{
  "arch": "unet",
  "model": "image colorization model",
  "dataset": "microscope photos of single blood and bone marrow cells",
  "train_examples": 194171,
  "image_size": 40,
  "crop_scale_min": 1,
  "horizontal_flip": true,
  "rotation_deg": 10,
  "task": "colorization",
  "loss": "charbonnier",
  "norm": "groupnorm",
  "activation": "silu",
  "weight_standardization": false,
  "widths": [64, 128, 256, 256],
  "blocks_per_level": 2,
  "block": "basic",
  "attention": false,
  "upsampling": "pixel_shuffle",
  "init": "trunc_normal_002",
  "residual_init": "none",
  "optimizer": "normuon",
  "muon_scale": "match_rms_adamw",
  "lr": 0.0042,
  "momentum": 0.95,
  "nesterov": true,
  "orthogonalizer": "newton_schulz_5",
  "adamw_lr_other_params": 0.0025,
  "grad_clip": 1.0,
  "gradient_centralization": true,
  "steps": 9500,
  "batch_size": 128,
  "epochs": 6.3,
  "lr_schedule": "step",
  "warmup_steps": 1900,
  "weight_decay": 0.1,
  "adamw_weight_decay_other_params": 0.01
}
Rows from block 11 of a small image colorization model, named by matrix and row number. Rows with one number belong to one channel. Each number is 500 + 50 x the weight over its row's rms, rounded and kept within 0 to 999. All counts start at 0. Numbers have three digits each. After the name is the row's rms in percent of the matrix's.
After each channel's rows are labels from the 100 images, of 14976, where the channel reaches its highest value: "responds to" is what is common among them; "peak at" is the part of the image that holds the peak. Only what is clearly more common there than usual is listed. The data: microscope photos of single blood and bone marrow cells. In brackets: how many of the 100.
# convs0: first 3x3 conv (model.decb.1.1.convs.0.weight, 128x128x3x3, each kernel summed), inputs 0-127
# convs1: second 3x3 conv (model.decb.1.1.convs.1.weight, 128x128x3x3, transposed, each kernel summed), outputs 0-127

convs0.73 087:473508488484533492452588517488514496409552466478521580493535480564601419487526471581500499517626414541477461549496499525599468398427472402536521478593497432499490557574491530583431478475523523448428501524421492495461438498579422467439412612463431444448533450469473406462465470516526491447537521472506594563507574509478508591488549517528552480563444469509504522533568551438498541485498
convs1.73 101:462539440468471516472587525448514516618514542527472471623418431388458563509495569465439481552430502550458549445470528529480488566525509496575415559432591407457570478490534544480512492533490524437507553465512474547540493501519571518514520480406537491531495527367520602493515538513395553530445536576455515469461470535536441467490428526469446544381502457508462488520432507483492593478420
responds to: cell type: artefact (38)
peak at: bottom right (46)

convs0.36 099:517473499456527463537527535528380444515524480493555435466556504453426561520492471492488495493468438464408503525477479435427531505550517497557577504527456471452497484441494471485547491515413500553570493447524546503497578520600528484532495471511420565485480535387573595552499609461553543351407478530531478538505563559408540449538519495464513476549544475468520519479491602507499565579334
convs1.36 113:488431533500482397451500501509397568491563528543488609590552510513557418551514518468514525534504468507565555506458513459526465577504392467505510493475600504588473523479596472505482517486575615513544436550511409547429433585398519496516508502499509383463458536403432452491477482457486535531577461497503460448501473580576485431520520459502422598502532492534521479509445401528470442490476
responds to: cell type: lymphocyte (36)
peak at: bottom left (30)

convs0.98 097:465457475505509383474487532491543459583488425456509549434386396473528467451456491494463421514344508511465491496469499504539559494460599470522476484547515498618524520515579549515507461538496539471488515501324509487543475505495582450535574560484598509603548466559435565499530566578472516527498486476440477457508579543517469528449527566531461464478441440443515565504581464552493521529457
convs1.98 095:550432599538613476578462443575409430460576486553477464605539518507476503562651424497459492552501544570510433534501485522535409448371438472503576526489483570473457433492540485507528486458431473507544509538513493519497562504467489535471451486536482532515465474499476488502564463482603465520563443527556535471469476468530402535558524500509510454522488492643532534480499489434417504522383
responds to: cell type: blast (26)
peak at: bottom right (29)

convs0.71 090:498520462476465435492522469510403464443462397503435463565416527464513399430447453526488453504477486503447419509444483558511512497465479528468461483526562506461495505493485455543421500459552446464572549495497622602508545562613519463519553562460620592453494478469549549501580492500542547499526525593531523458446616476510563474505438483492584606517561411440516496442533522495465560433558
convs1.71 090:554483556505471506469514500494571454549455571458524599467454518501459572539477505379419484486482587537507545386525531543542486448490570538572494477546501504530580586565457552426542515499437573489569437522418566440544463528418428506483545485488524455553599522488474539499438474518466502445468508540474522526427483495555550477490447500559448446458420514546488413517473389567487536540343
responds to: cell type: erythroblast (73)
peak at: bottom centre (34); bottom right (31)

convs0.41 080:571609564573542447555518528483509570468531450592524456478475575475498595453551516557526563517498532463549473462446473550467589467427462552483508423500456508445532495380452402539435479543497501537617543545466514610491457485514518607482534442490492447477514508493547518508477559380451510498505445484462445525359486460557552574518470510512433430499490415467468507531424542444531475528464
convs1.41 083:492514471545466489515472435493523569482447526521599545485499454496553462588480448490473503497490488524533524538466585415430433484506506535500452495481539458493408493498548519499422542566501530553478376492406442389466507506429525465538518601573601578505436488601424508548584503406508598385579444490493476464545461511457441518396466469562465527548488550471514528565576454549495485454514
responds to: cell type: segmented neutrophil (77)
peak at: middle right (29)

convs0.123 121:525585533523511567497593455516476459496518446544463513481525486411527485487519489526546506510529556452472523564488464503506439464528455411527488451473530460544412525441503538472501629493547557511519513494437436521528496507491431545504535504539625524561492435283458519445418478438545541442479586523599565479424545474462518511446503484603613415412506479520536470502462466523539457524489
convs1.123 113:504515587444578442555457476501515510430543503533539543528481505581484512492459469507416511518457421504609570521543548606522464562559566549476570507540444481463499507443578544402504476500414533545464432537490508504604508431536546513526454554437509466465586494457569513432568541626490474586623509488533547563516441547529530449546549508430562498513467471504485455485582605491506474503579
responds to: cell type: erythroblast (62)
peak at: bottom centre (31)

convs0.21 116:492453397446492469472526532506459465666527527577510504606550484442559525528540464534475494505500499555483496512465590561495454512663517521488605549562528499492420405477469508530421528547539425506443428478526489477544493654506483442547489514433498509457459438535452550474540473498475535480468447523563484453541534433548480451470545483599521487465451402463459472504549483440478498534400
convs1.21 113:531541524504513510535480413432522523336459553503532577396480574599498590511548456487508495543530438558524556579462526526467595451383406436557494502452501525505550531516496504469417524503482488548500450566498526555524630431486410504487485491592556496504569456559510416458542473477570455473427511511533494528469481517496501442568498509530502524554505649510494459480558485475526456433474
responds to: cell type: blast (28)
peak at: top right (30)

convs0.124 096:489561468471510459499531499514417481474487503547454531498492479549438512546534483460483578516479548425533534460574472512510582448521487561519445439480465585516481521481489505513528538470478513470512566423558463501522498515480444476559497511390550560478458485476515502542552503489490511443465542596519532547416581489499457202472414492468537638539512478492567498500419569549512483526478
convs1.124 121:360492500491501476455470512532543516598539486527564455522552461509520511462499504578397452471547502598522470538455460521547478534504481462570582548533556464425537430526429542471551405479519484435463496691477536522532529482554483529448502471411473436591549493417505572423426494480525516446472567427526516465523489513523493525502502520464592507444404432477474589451534450511528465465423
responds to: cell type: artefact (29)
peak at: bottom right (43)

convs0.58 158:465404456407483446466494475497303455503485463431502509575448414450532418496497458514438479530471611548521511493547536507619590564505384521514490514531517560558631465707518556561559566544518602492460482513503529532493521514520482596492506533490492526451496497531501477502480458506524506478449464478438499473477513485455493486513511519503512482478503444536520457487475477461521543514419
convs1.58 194:492504479510571471551476483568616476496510562528455567501497469552518499404490488527590529558571340528503506571515542565405486452508563519472432520533574535513354556250461490470436411499542477475513458519535539498424539514484531519558516472582555494535519521461469470514505537464467493562481502548507538473550540496450460507527489466571476548571514517465504505510477468498478460458493
responds to: smear: peripheral blood (100); cell type: segmented neutrophil (86)
peak at: centre (35)

convs0.55 079:427584519543474446600446573490516537541539471562477542401447458526471588529429531503417534541508482542507523427539432607458524504436669518511462479522482432529474529383488444511572537537481514433512468461420464473509469495504540558523510440452551387603542458550502472472553545494478575504431490407390489502492472476520500465554462517509513524491483495570490472440438536529554544583524
convs1.55 094:493486436532485516557493376517514503436491552494522481573496573454469525458526512535589477475525504506464488561405499399493482531545382506466499516485509476517424490526509550469439533487495587580511420490596564528462567414479523523546430682546601601504456526456400531543484490515435555486496428495554473520531516435520429548450486580463451531546494565488488532513455436508533406471467
responds to: smear: peripheral blood (54); cell type: erythroblast (53)
peak at: centre (52)

convs0.66 107:491467542497475522474496526469495445564533477429538527508473424486513423510561455479508465525461412475588496451531581444558442499455543490478450491517546507529510417502452455458447455468491536417507432600506467485571494611573517565568525618472480452572438435520442449569527574539556572585545425509571482534588514509466433620495436462535522420565450472470529499482545475488423578451427
convs1.66 098:526439466536484502492495503487466600482473490478522507462386504513597532519539498462496562555483581492511522569487470584498500540540582602504490512497400597508617493526475487558496493434526517468423564433467550483449536424452524501464517350523535481493447534511471495477447417541514379480528458563401558508420513533452492466482464531597460484537633507446430448510494503505417457477575
responds to: cell type: blast (26)
peak at: bottom right (34)

convs0.60 090:573550484609525444494448509473581606462477519572469455469423610576465492567487585455522532527506590523523531409578456400455399460538468433566463493600541453468486485408503498461468496477502498521472474500465512491496572493482398513485404462566526419445511475401514554458460519390511536575523469517513557481451445522508481503601526540509538541453538515523480482551486565512472584452469
convs1.60 080:444557548348509591579470578460467524512539531555516470486579508511541531473439521498593570465480342530453522567574516462557546541466514536444403491434500552559522490469462489461557554574525492467492494471508541470542465550540610543460498445450419519524423511543609434527478436557463440456441546516470492461468548569511493441465533477530443567502521429451555525492464449479540464492580
responds to: cell type: lymphocyte (48); cell type: artefact (33)
peak at: bottom centre (41)

convs0.34 090:490503609597528350495443528508586459480491563618529484495504562536480565510507481516520500512533514431456432455537495430417422511482434432491561419488440444391444460395489500484481536511472524574538503587547547563489483484515485512553505422600451449441468507471587574464469523450465484451503595529544548519518497420565557489543492494519495455479489521527511489570466495476516559595400
convs1.34 083:486549494387489565590535465449423563460457513528522447466544497421497484477552560536479482513537411540464613531507571480567578566602468560558491591523592519494533503424473461487546467585600534451522511501502526425457439513450495537460584504530590524493530556552503477498467487515495477438476492487442542600439470586493491491414478470501372627450487465494528462530519479483502492532592
responds to: cell type: erythroblast (45)
peak at: middle left (38)

convs0.23 060:570580571480556323526496471572501480510488476541519455639513516553486529544530506517392627601522444469442447562526558468562503442477511540516546460429451464475478476446505482536484521484470539539517554437451511445558419466425476498516485494562469510536480397403489552455523512520441473441443599493469400534559500441535521533536477511518487506500535543563504466597456504504505419445541
convs1.23 077:418544533545463554510527514534568516519553507502457528527462427457532463540533428547444411496530548417520500409522506516426439567503465510429430429505459553555525460631468470513504499488475533519522572550557522518552486458538590574499439442543534539520568463529536529458552471490537454513524467479583645491558465410456532435445600520477564495449392469430451521439519549515483535585408
responds to: cell type: blast (25)
peak at: top left (35)