Weights of a small image colorization model.
Model: 14.3M parameters, 40-pixel images, arch unet, norm groupnorm, activation silu.
Rows from block 9 of a small image colorization model, named by matrix and row number. Rows with one number belong to one channel. Each number is 50 + 12 x the weight over its row's rms, rounded and kept within 0 to 99. All counts start at 0.
After each channel's rows are labels from the 100 images, of 14976, where the channel reaches its highest value: "place" is the part of the image that holds the peak; "strongest on" is what is common among them. Only what is clearly more common there than usual is listed. The data: microscope photos of single blood and bone marrow cells. In brackets: how many of the 100.
# convs0: first 3x3 conv (model.decb.0.1.convs.0.weight, 256x256x3x3, each kernel summed), inputs 0-85
# convs1: second 3x3 conv (model.decb.0.1.convs.1.weight, 256x256x3x3, transposed, each kernel summed), outputs 0-85

convs0.63:58 58 52 38 39 60 45 44 52 46 41 45 59 49 55 58 71 62 43 47 24 58 59 53 49 28 55 32 40 48 47 49 39 30 46 66 45 23 31 51 56 54 49 55 28 63 38 52 49 47 47 50 46 47 49 68 43 38 56 60 58 58 60 48 40 28 62 40 59 54 21 37 47 51 59 50 49 56 41 29 41 27 49 47 56 33
convs1.63:38 65 39 35 49 45 42 57 39 54 47 50 62 51 30 47 28 36 57 63 65 53 57 58 36 75 39 58 38 52 69 49 60 88 77 40 57 56 71 47 49 55 26 39 68 59 41 36 59 53 63 53 50 47 55 58 49 68 28 52 47 22 55 39 43 63 41 44 58 56 67 48 43 41 51 62 72 52 55 53 47 56 64 48 74 50
place: top centre (32)
strongest on: cell type: artefact (40)

convs0.44:55 55 49 45 68 58 38 54 38 33 50 55 55 67 56 35 59 43 51 41 43 61 57 47 55 42 64 51 60 45 47 51 65 45 56 42 27 49 48 71 43 44 54 35 49 62 48 53 44 54 51 39 45 50 47 70 41 42 59 66 46 62 24 55 53 20 55 57 85 58 58 74 39 51 47 57 52 67 31 37 40 44 60 74 35 66
convs1.44:37 54 46 37 36 46 44 43 37 43 48 45 79 42 28 55 49 62 52 64 53 57 60 47 43 34 41 46 49 68 55 35 49 53 59 46 71 34 74 52 42 49 62 72 43 48 62 36 56 48 52 43 37 28 50 41 41 43 28 48 65 11 55 50 34 60 41 53 37 57 42 31 46 47 50 62 59 33 72 55 60 73 48 39 64 23
place: middle left (33)
strongest on: cell type: artefact (34)

convs0.198:56 66 39 31 41 41 43 45 50 27 33 62 71 38 46 45 42 45 65 44 58 47 33 48 56 49 34 50 50 58 50 47 48 36 42 50 66 23 61 72 49 54 43 60 43 54 38 48 65 41 57 72 51 46 36 12 40 65 55 61 47 08 37 47 29 81 64 53 50 44 45 54 69 32 64 69 38 45 42 74 58 47 62 25 51 47
convs1.198:48 50 48 58 38 32 49 50 63 70 53 19 66 39 46 54 53 58 20 45 31 69 26 42 51 34 49 59 46 41 64 49 41 54 61 57 41 51 39 43 56 62 61 50 41 45 42 36 51 46 57 36 28 58 48 90 55 61 54 52 24 55 31 49 58 35 46 48 38 45 60 38 47 57 41 44 40 47 60 61 49 41 58 62 33 72
place: bottom centre (48)
strongest on: cell type: lymphocyte (44); cell type: artefact (28)

convs0.123:52 53 62 52 41 55 51 38 18 58 47 24 43 37 47 43 50 43 77 39 48 47 36 49 64 30 32 21 53 47 48 43 41 50 42 27 38 25 60 35 40 33 38 53 36 36 43 47 19 52 38 60 37 36 43 44 36 34 41 38 47 48 38 49 47 54 53 38 54 45 47 43 61 47 48 50 38 46 50 41 61 47 47 45 41 42
convs1.123:42 37 41 59 47 52 62 50 64 53 57 56 46 74 80 42 48 42 68 48 39 51 41 29 32 65 66 69 50 56 60 72 67 41 65 68 46 57 53 43 54 40 58 38 37 52 58 33 76 51 56 56 69 51 57 69 62 32 63 42 61 74 67 57 53 58 43 37 47 45 43 31 59 59 50 66 59 44 63 48 41 43 48 59 49 60
place: top centre (80)
strongest on: smear: peripheral blood (98)

convs0.253:68 44 48 37 52 35 60 52 36 64 42 26 38 44 45 38 34 39 18 48 67 44 47 42 59 36 31 34 47 58 62 45 49 62 56 45 33 58 50 53 44 55 68 46 30 67 52 51 61 66 56 50 52 48 49 48 44 32 51 47 48 82 53 58 46 32 47 62 48 63 54 60 45 57 51 55 49 46 42 51 56 74 64 55 70 59
convs1.253:54 54 29 39 50 79 31 38 54 54 29 66 37 40 51 63 62 50 57 28 39 43 54 53 60 62 44 61 74 50 33 53 43 42 57 68 27 39 48 49 45 41 72 49 47 54 57 74 34 35 55 59 40 40 45 50 42 35 48 60 26 60 39 64 41 51 39 67 27 66 30 46 44 43 35 28 48 43 49 62 62 58 40 58 48 38
place: middle left (32)
strongest on: cell type: segmented neutrophil (55)

convs0.60:54 39 58 55 51 67 53 50 55 67 63 55 56 51 58 46 67 36 71 57 48 49 34 66 54 54 63 50 39 69 42 62 35 46 57 38 33 56 47 61 49 54 53 62 48 36 43 69 25 67 49 55 44 64 41 36 47 40 50 48 38 49 55 50 31 54 58 26 60 43 53 47 52 51 70 52 58 57 32 38 30 32 45 38 35 42
convs1.60:61 58 55 43 58 43 21 50 59 68 46 62 57 61 36 62 55 58 27 68 41 37 50 53 68 30 23 58 47 40 37 16 55 53 48 68 71 60 49 59 48 73 63 57 27 46 53 49 56 49 37 63 51 33 65 60 57 56 40 65 58 31 43 50 42 45 56 41 55 28 42 41 54 40 30 48 51 52 45 55 73 69 49 43 74 40
place: middle right (31)
strongest on: cell type: artefact (28)

convs0.134:41 36 35 43 36 61 31 42 30 33 57 44 57 71 37 60 54 54 66 70 58 52 43 65 69 56 44 55 52 33 55 59 47 56 50 55 54 52 71 62 42 30 41 44 61 54 51 69 64 33 42 56 53 50 46 67 58 42 66 42 42 81 50 57 64 26 55 33 35 43 41 58 46 30 60 58 59 52 48 67 46 54 47 36 46 48
convs1.134:40 63 55 67 67 40 57 50 31 52 62 46 63 38 56 45 62 53 52 44 36 38 45 46 30 65 58 51 40 40 55 45 59 61 48 48 35 40 67 67 26 56 62 37 51 72 54 25 49 63 61 72 47 60 44 64 56 41 60 72 52 60 59 35 39 40 40 63 49 51 56 59 46 60 37 34 51 45 62 29 56 38 26 64 46 60
place: middle right (79)
strongest on: smear: peripheral blood (100)

convs0.113:57 57 53 35 60 53 67 52 80 44 41 25 51 44 50 63 36 61 37 53 47 55 76 65 71 42 50 34 36 48 59 50 48 28 39 36 62 53 44 52 66 42 40 42 35 42 43 52 61 51 46 71 57 66 48 61 43 55 53 30 44 44 35 55 27 49 48 32 52 51 48 51 47 46 38 65 67 63 49 35 46 66 23 74 45 67
convs1.113:33 59 62 47 44 47 52 49 37 51 62 51 62 75 47 60 49 34 71 47 60 70 42 62 41 33 48 58 41 49 63 36 33 41 38 45 40 49 60 45 68 39 44 54 55 71 53 34 69 50 76 41 34 46 74 59 45 53 49 66 46 68 52 61 59 48 60 30 68 36 62 72 34 51 56 33 45 35 71 61 61 33 34 39 52 47
place: centre (64)
strongest on: smear: peripheral blood (55)

convs0.105:51 54 41 82 35 50 71 44 50 48 46 60 56 52 39 29 32 50 78 43 59 58 30 59 44 50 19 26 64 48 52 39 41 65 29 54 36 61 39 48 38 53 52 38 39 63 39 60 40 63 45 47 54 58 64 57 54 56 42 70 47 47 64 47 48 58 42 69 49 35 28 56 68 52 54 22 48 46 52 62 63 55 43 47 60 57
convs1.105:36 25 48 37 34 59 35 58 33 48 60 55 41 58 40 67 60 45 29 59 51 28 75 41 50 43 56 63 45 34 47 45 50 40 66 29 47 67 50 43 40 41 35 50 80 47 31 45 40 57 53 35 50 50 43 47 59 29 62 52 59 54 67 53 45 79 43 45 33 42 44 56 60 36 55 70 53 40 54 50 48 32 62 44 53 55
place: centre (83)
strongest on: cell type: segmented neutrophil (47)

convs0.165:48 48 47 44 45 45 43 50 08 51 19 59 52 46 34 49 54 45 55 71 41 46 86 53 57 62 51 57 33 55 73 62 58 44 43 25 61 44 62 59 63 47 57 68 50 35 45 49 43 60 51 54 60 23 46 51 39 34 61 70 23 66 45 48 49 51 64 69 53 50 53 23 58 42 53 41 40 69 40 95 42 18 37 38 40 44
convs1.165:49 55 63 41 53 46 46 44 41 21 54 46 56 42 70 64 41 55 32 56 51 44 54 61 45 56 82 41 57 46 42 52 45 46 45 51 39 47 58 54 61 68 64 58 41 27 33 55 65 52 55 56 52 75 61 67 41 55 51 43 60 50 38 56 60 31 66 43 52 55 69 51 62 42 58 54 79 37 52 34 46 45 46 57 66 65
place: top centre (39)
strongest on: cell type: artefact (68)

convs0.131:73 45 39 36 56 58 45 39 40 54 34 40 46 34 52 44 66 42 38 42 66 53 54 52 37 53 59 39 47 41 54 28 62 50 71 40 36 52 55 36 37 46 49 38 56 46 74 43 64 60 33 31 41 54 47 21 44 03 54 58 50 40 49 50 44 36 39 37 51 42 51 66 64 51 53 37 48 60 60 41 49 62 28 90 51 56
convs1.131:50 53 38 53 53 66 40 63 46 55 65 47 63 47 41 58 33 44 48 46 58 38 59 56 56 69 52 61 67 55 63 38 54 43 46 74 56 16 32 65 65 45 34 39 23 71 41 44 55 31 48 52 40 43 62 49 59 67 46 53 59 52 39 56 20 44 63 43 44 60 32 46 45 47 38 70 59 33 45 48 50 69 57 65 39 53
place: middle right (44)
strongest on: cell type: artefact (31); cell type: blast (25)

convs0.80:39 60 52 35 59 55 51 44 29 73 40 26 43 51 30 58 44 38 47 31 51 50 36 53 49 42 27 57 26 57 54 23 51 13 25 44 57 38 49 33 34 56 31 35 51 37 50 58 41 43 45 49 50 51 42 38 44 35 44 35 50 66 41 55 38 50 51 67 48 44 36 40 64 57 58 53 56 50 39 51 53 44 38 38 42 47
convs1.80:52 46 51 50 31 41 81 50 50 56 75 60 63 42 67 52 45 47 61 53 54 48 48 46 42 73 73 39 54 52 53 55 52 41 48 50 42 66 35 69 56 50 41 62 50 78 55 43 73 49 43 49 48 46 64 60 58 54 44 40 45 63 73 61 50 54 43 25 45 45 60 47 21 64 42 55 31 51 66 55 50 33 64 44 53 64
place: top centre (38); middle left (35)
strongest on: smear: peripheral blood (98)

convs0.1:53 41 41 51 41 67 50 37 66 59 79 26 45 54 47 47 56 44 53 29 50 38 44 40 60 44 51 24 40 65 49 55 49 38 65 52 26 51 62 32 50 71 62 45 66 41 37 58 54 51 34 54 62 77 44 41 59 44 62 62 48 51 51 61 40 36 56 56 47 39 70 49 62 52 51 72 58 43 59 28 28 53 51 60 63 49
convs1.1:50 56 55 36 37 53 37 48 48 56 54 63 55 48 59 59 39 51 57 64 39 57 59 72 49 60 54 42 67 60 49 49 72 47 29 41 81 42 56 67 72 65 46 51 33 51 73 48 42 47 42 40 51 32 33 50 52 46 45 59 47 23 48 57 46 43 40 31 49 52 45 46 50 43 32 35 47 49 30 62 70 84 55 50 51 74
place: middle right (33)
strongest on: smear: peripheral blood (57); cell type: platelet (44)

convs0.160:63 42 54 36 50 48 47 59 35 41 32 33 47 58 51 77 33 71 72 31 40 49 47 45 58 50 44 45 49 44 69 38 38 31 64 38 48 53 45 58 32 39 43 35 50 76 61 60 69 41 44 62 57 48 47 08 32 67 51 58 47 55 34 47 59 51 53 53 38 49 46 60 44 65 46 48 59 50 47 39 41 65 30 37 72 48
convs1.160:42 52 51 39 39 46 64 35 43 58 44 70 37 47 63 32 59 32 72 53 46 65 55 41 29 53 42 46 48 80 52 40 43 39 43 56 53 69 56 62 43 64 47 73 49 50 48 38 41 81 38 54 42 38 49 72 48 48 38 59 67 72 61 78 37 55 55 50 76 48 56 34 45 41 52 43 36 43 54 59 41 39 44 71 46 44
place: middle right (43)
strongest on: smear: peripheral blood (90); cell type: platelet (60)

convs0.57:31 42 70 45 41 50 50 59 97 42 59 41 47 45 36 58 42 34 48 37 44 38 44 43 49 48 55 45 41 40 72 63 50 52 49 64 57 25 51 43 55 57 41 41 36 61 54 49 50 65 50 56 45 37 36 64 41 40 70 41 51 41 66 49 39 40 40 51 64 32 50 46 45 56 46 69 42 31 34 41 49 73 55 55 35 67
convs1.57:53 39 31 53 76 73 33 50 55 54 53 61 58 60 57 35 75 43 38 38 42 74 49 54 53 61 45 47 41 45 52 50 48 49 48 65 56 58 49 61 46 32 72 65 54 42 53 41 61 39 63 50 50 60 64 54 59 29 43 39 60 46 40 45 49 58 56 35 55 53 52 54 54 60 57 36 26 63 63 48 69 41 64 36 54 44
place: middle left (31)
strongest on: cell type: artefact (40)

convs0.236:58 47 57 39 46 44 47 51 41 48 52 36 49 54 55 54 68 50 28 61 36 85 53 47 46 59 48 66 58 55 32 48 66 46 41 99 66 29 41 59 53 70 32 54 62 58 52 39 62 61 61 42 50 41 53 53 57 48 31 56 56 46 39 53 34 41 53 62 54 57 52 35 56 36 66 50 38 46 40 73 34 74 41 58 41 53
convs1.236:54 53 43 52 24 66 52 40 57 55 68 49 37 34 44 50 57 35 40 34 42 56 29 37 73 34 42 65 61 29 69 71 61 55 39 41 67 39 57 39 42 65 40 55 62 33 75 46 49 53 49 45 65 71 36 50 35 42 49 39 53 52 46 29 60 31 49 69 53 61 39 86 47 76 69 51 49 54 53 45 60 54 68 51 73 52
place: middle left (43)
strongest on: cell type: plasma cell (32)

convs0.30:36 54 44 42 43 56 51 48 45 58 49 54 52 61 47 57 44 55 21 64 70 54 61 60 47 52 48 45 74 51 75 37 51 36 30 46 49 72 53 57 59 56 50 36 38 67 48 46 47 61 60 48 61 51 40 43 46 34 54 65 42 66 26 46 53 22 32 20 45 41 44 22 26 52 29 61 34 53 46 47 49 24 24 70 44 57
convs1.30:37 63 44 73 59 56 44 61 50 46 62 44 51 70 44 42 61 28 43 64 49 59 43 58 77 44 52 43 47 50 43 50 28 59 38 40 49 48 35 35 46 74 50 49 30 62 55 57 48 45 48 52 50 74 76 60 43 49 51 63 54 45 48 43 54 72 42 49 46 42 61 55 56 37 54 46 47 46 71 48 67 51 42 25 47 40
place: middle right (39)
strongest on: smear: peripheral blood (58)

convs0.104:61 60 50 36 62 36 45 53 56 70 38 57 39 55 51 66 80 50 64 61 51 57 52 38 47 39 46 55 74 57 77 59 47 08 35 65 59 30 57 56 49 26 41 55 66 75 59 52 56 56 46 44 46 53 39 51 50 65 56 49 53 45 42 58 60 45 45 65 63 49 41 54 26 76 39 40 55 33 55 32 59 67 56 55 37 47
convs1.104:42 39 56 61 46 37 48 68 22 37 58 41 41 38 57 56 38 48 53 52 43 41 36 52 61 53 46 60 38 69 55 45 50 50 59 35 46 53 51 33 45 47 35 42 31 55 42 51 59 31 43 54 52 47 28 38 58 48 68 40 54 47 62 66 40 50 44 51 42 49 32 53 79 45 52 60 29 69 42 49 43 60 34 60 75 46
place: centre (84)
strongest on: cell type: segmented neutrophil (75); smear: peripheral blood (72)

convs0.91:62 45 81 53 61 54 50 55 64 48 59 46 62 54 52 61 56 54 90 57 77 57 51 47 52 42 57 50 45 37 59 46 65 33 36 58 57 31 48 50 35 56 43 45 30 68 47 48 61 56 45 75 52 52 55 56 61 47 61 58 65 30 35 50 60 46 49 38 36 45 36 50 34 47 57 26 48 51 37 60 59 34 25 69 33 37
convs1.91:50 54 61 54 37 50 22 73 56 46 42 54 44 47 53 49 37 54 31 47 64 55 47 35 61 54 63 48 47 46 57 39 66 68 78 47 37 53 74 83 51 49 58 49 48 52 63 58 53 66 46 58 54 40 32 43 49 49 55 44 34 58 49 36 59 41 54 40 74 66 39 59 40 30 60 60 37 62 39 37 40 49 57 47 66 50
place: centre (94)
strongest on: cell type: segmented neutrophil (60)

convs0.107:41 57 40 52 39 21 41 50 20 43 45 41 54 38 55 30 42 54 33 47 54 68 53 59 40 53 36 71 46 42 34 58 48 29 35 46 36 44 51 48 48 23 52 53 59 56 46 30 54 53 39 34 37 52 61 28 42 51 32 60 45 51 49 44 49 59 68 26 46 70 50 38 49 61 24 32 42 35 55 55 32 27 29 48 36 61
convs1.107:63 33 46 82 48 60 86 64 27 60 50 62 44 52 70 46 52 38 64 48 66 31 53 58 40 65 58 53 58 58 52 59 56 56 20 58 51 51 70 47 48 55 43 59 75 53 48 37 75 35 44 38 54 32 56 57 68 59 53 56 62 47 70 47 70 55 52 58 41 60 49 68 41 41 53 36 54 51 44 50 66 47 56 41 59 35
place: top centre (42)
strongest on: smear: peripheral blood (100)

convs0.219:26 26 60 56 64 67 57 39 32 64 69 53 56 63 43 65 47 51 42 46 66 22 42 59 58 62 48 59 32 32 65 38 51 51 31 91 45 56 56 53 59 52 63 46 38 53 49 54 43 45 46 59 65 63 70 49 43 57 64 48 58 33 71 52 62 16 62 45 47 47 51 56 59 58 53 48 69 45 53 45 51 33 48 80 44 71
convs1.219:51 34 33 33 48 46 38 55 54 34 84 57 42 56 60 44 34 34 69 36 41 42 44 51 23 70 39 40 53 51 55 50 56 62 82 45 38 30 44 21 48 40 63 52 46 42 53 32 50 55 55 30 35 18 56 41 44 44 57 46 62 42 43 53 55 65 52 40 39 54 45 51 65 26 62 29 39 49 38 43 53 46 42 41 48 45
place: middle right (52)
strongest on: smear: peripheral blood (48); cell type: platelet (46); cell type: artefact (35)

convs0.39:58 46 54 40 47 41 50 54 51 53 27 53 48 53 49 41 51 48 34 37 46 51 43 54 49 47 32 41 47 40 66 51 62 45 00 67 74 65 38 66 43 63 64 57 32 60 61 51 73 58 61 34 47 56 48 69 32 59 47 68 32 24 50 46 66 58 48 35 47 49 62 72 36 57 70 56 45 33 22 23 33 46 33 32 52 45
convs1.39:40 55 55 53 56 63 21 64 64 55 30 63 45 42 48 65 57 37 53 50 52 67 66 46 31 77 58 69 66 71 61 68 50 39 48 41 51 27 34 70 33 52 50 57 50 29 42 53 44 28 37 34 51 41 53 34 63 49 44 58 56 14 60 64 49 51 42 50 54 50 53 27 52 26 37 56 62 44 52 29 41 59 69 65 85 39
place: top centre (42)
strongest on: cell type: artefact (36)

convs0.88:68 69 41 51 38 62 65 56 36 59 37 51 53 51 47 55 55 42 15 57 63 42 54 32 46 55 59 48 41 62 58 51 43 34 72 61 49 61 52 46 48 14 48 60 41 79 47 57 53 44 46 36 58 42 51 35 41 33 50 66 43 69 53 66 45 41 60 50 55 53 55 46 44 64 45 45 64 69 75 74 60 24 44 51 43 59
convs1.88:54 59 47 59 37 53 53 41 62 33 24 54 64 54 42 51 28 61 47 47 37 58 59 60 58 56 30 56 35 59 57 51 27 32 36 51 64 62 50 50 68 53 58 43 52 55 41 69 52 39 50 46 36 56 46 45 61 85 41 61 40 46 44 50 69 68 65 36 65 54 59 36 65 47 38 35 63 48 56 48 62 48 27 58 40 58
place: bottom centre (39); bottom right (29)
strongest on: cell type: artefact (69)

convs0.14:65 41 62 65 35 47 30 49 43 45 60 37 47 46 68 56 69 45 59 52 44 35 67 62 31 36 71 46 37 42 24 53 54 46 61 52 31 59 50 31 62 53 26 48 47 57 47 60 78 68 47 60 66 58 59 32 47 39 55 44 61 55 45 60 59 51 45 58 55 50 48 67 45 25 50 28 40 48 51 65 35 21 78 60 60 47
convs1.14:31 32 48 50 56 49 54 64 45 50 75 59 36 52 35 37 35 80 61 48 33 45 45 62 30 46 32 48 68 45 44 41 41 73 55 41 54 59 55 60 30 85 23 45 33 63 34 44 26 45 53 43 42 44 64 68 54 29 59 54 50 41 41 38 50 67 42 50 53 20 56 27 47 60 37 44 39 22 45 44 62 51 35 40 32 57
place: middle right (44)
strongest on: smear: peripheral blood (62)

convs0.206:64 55 60 51 45 53 32 51 36 48 33 54 58 55 51 41 50 58 50 57 56 53 28 46 54 31 49 55 38 59 48 50 47 25 34 54 49 57 40 65 56 47 43 49 57 51 38 52 47 55 42 68 63 43 66 48 42 17 50 33 44 49 69 60 33 88 51 58 47 56 48 55 56 44 65 72 48 48 51 50 62 26 50 38 52 41
convs1.206:45 52 58 46 49 50 64 36 51 48 44 47 55 51 59 58 34 57 29 46 40 34 45 57 51 47 45 47 64 39 62 57 49 35 52 63 13 58 57 53 49 49 40 65 43 38 41 60 61 42 50 42 39 46 34 72 52 56 39 55 37 34 41 31 55 33 50 42 40 46 44 39 42 55 19 56 50 42 64 34 47 30 64 52 50 73
place: bottom centre (37)
strongest on: cell type: artefact (48)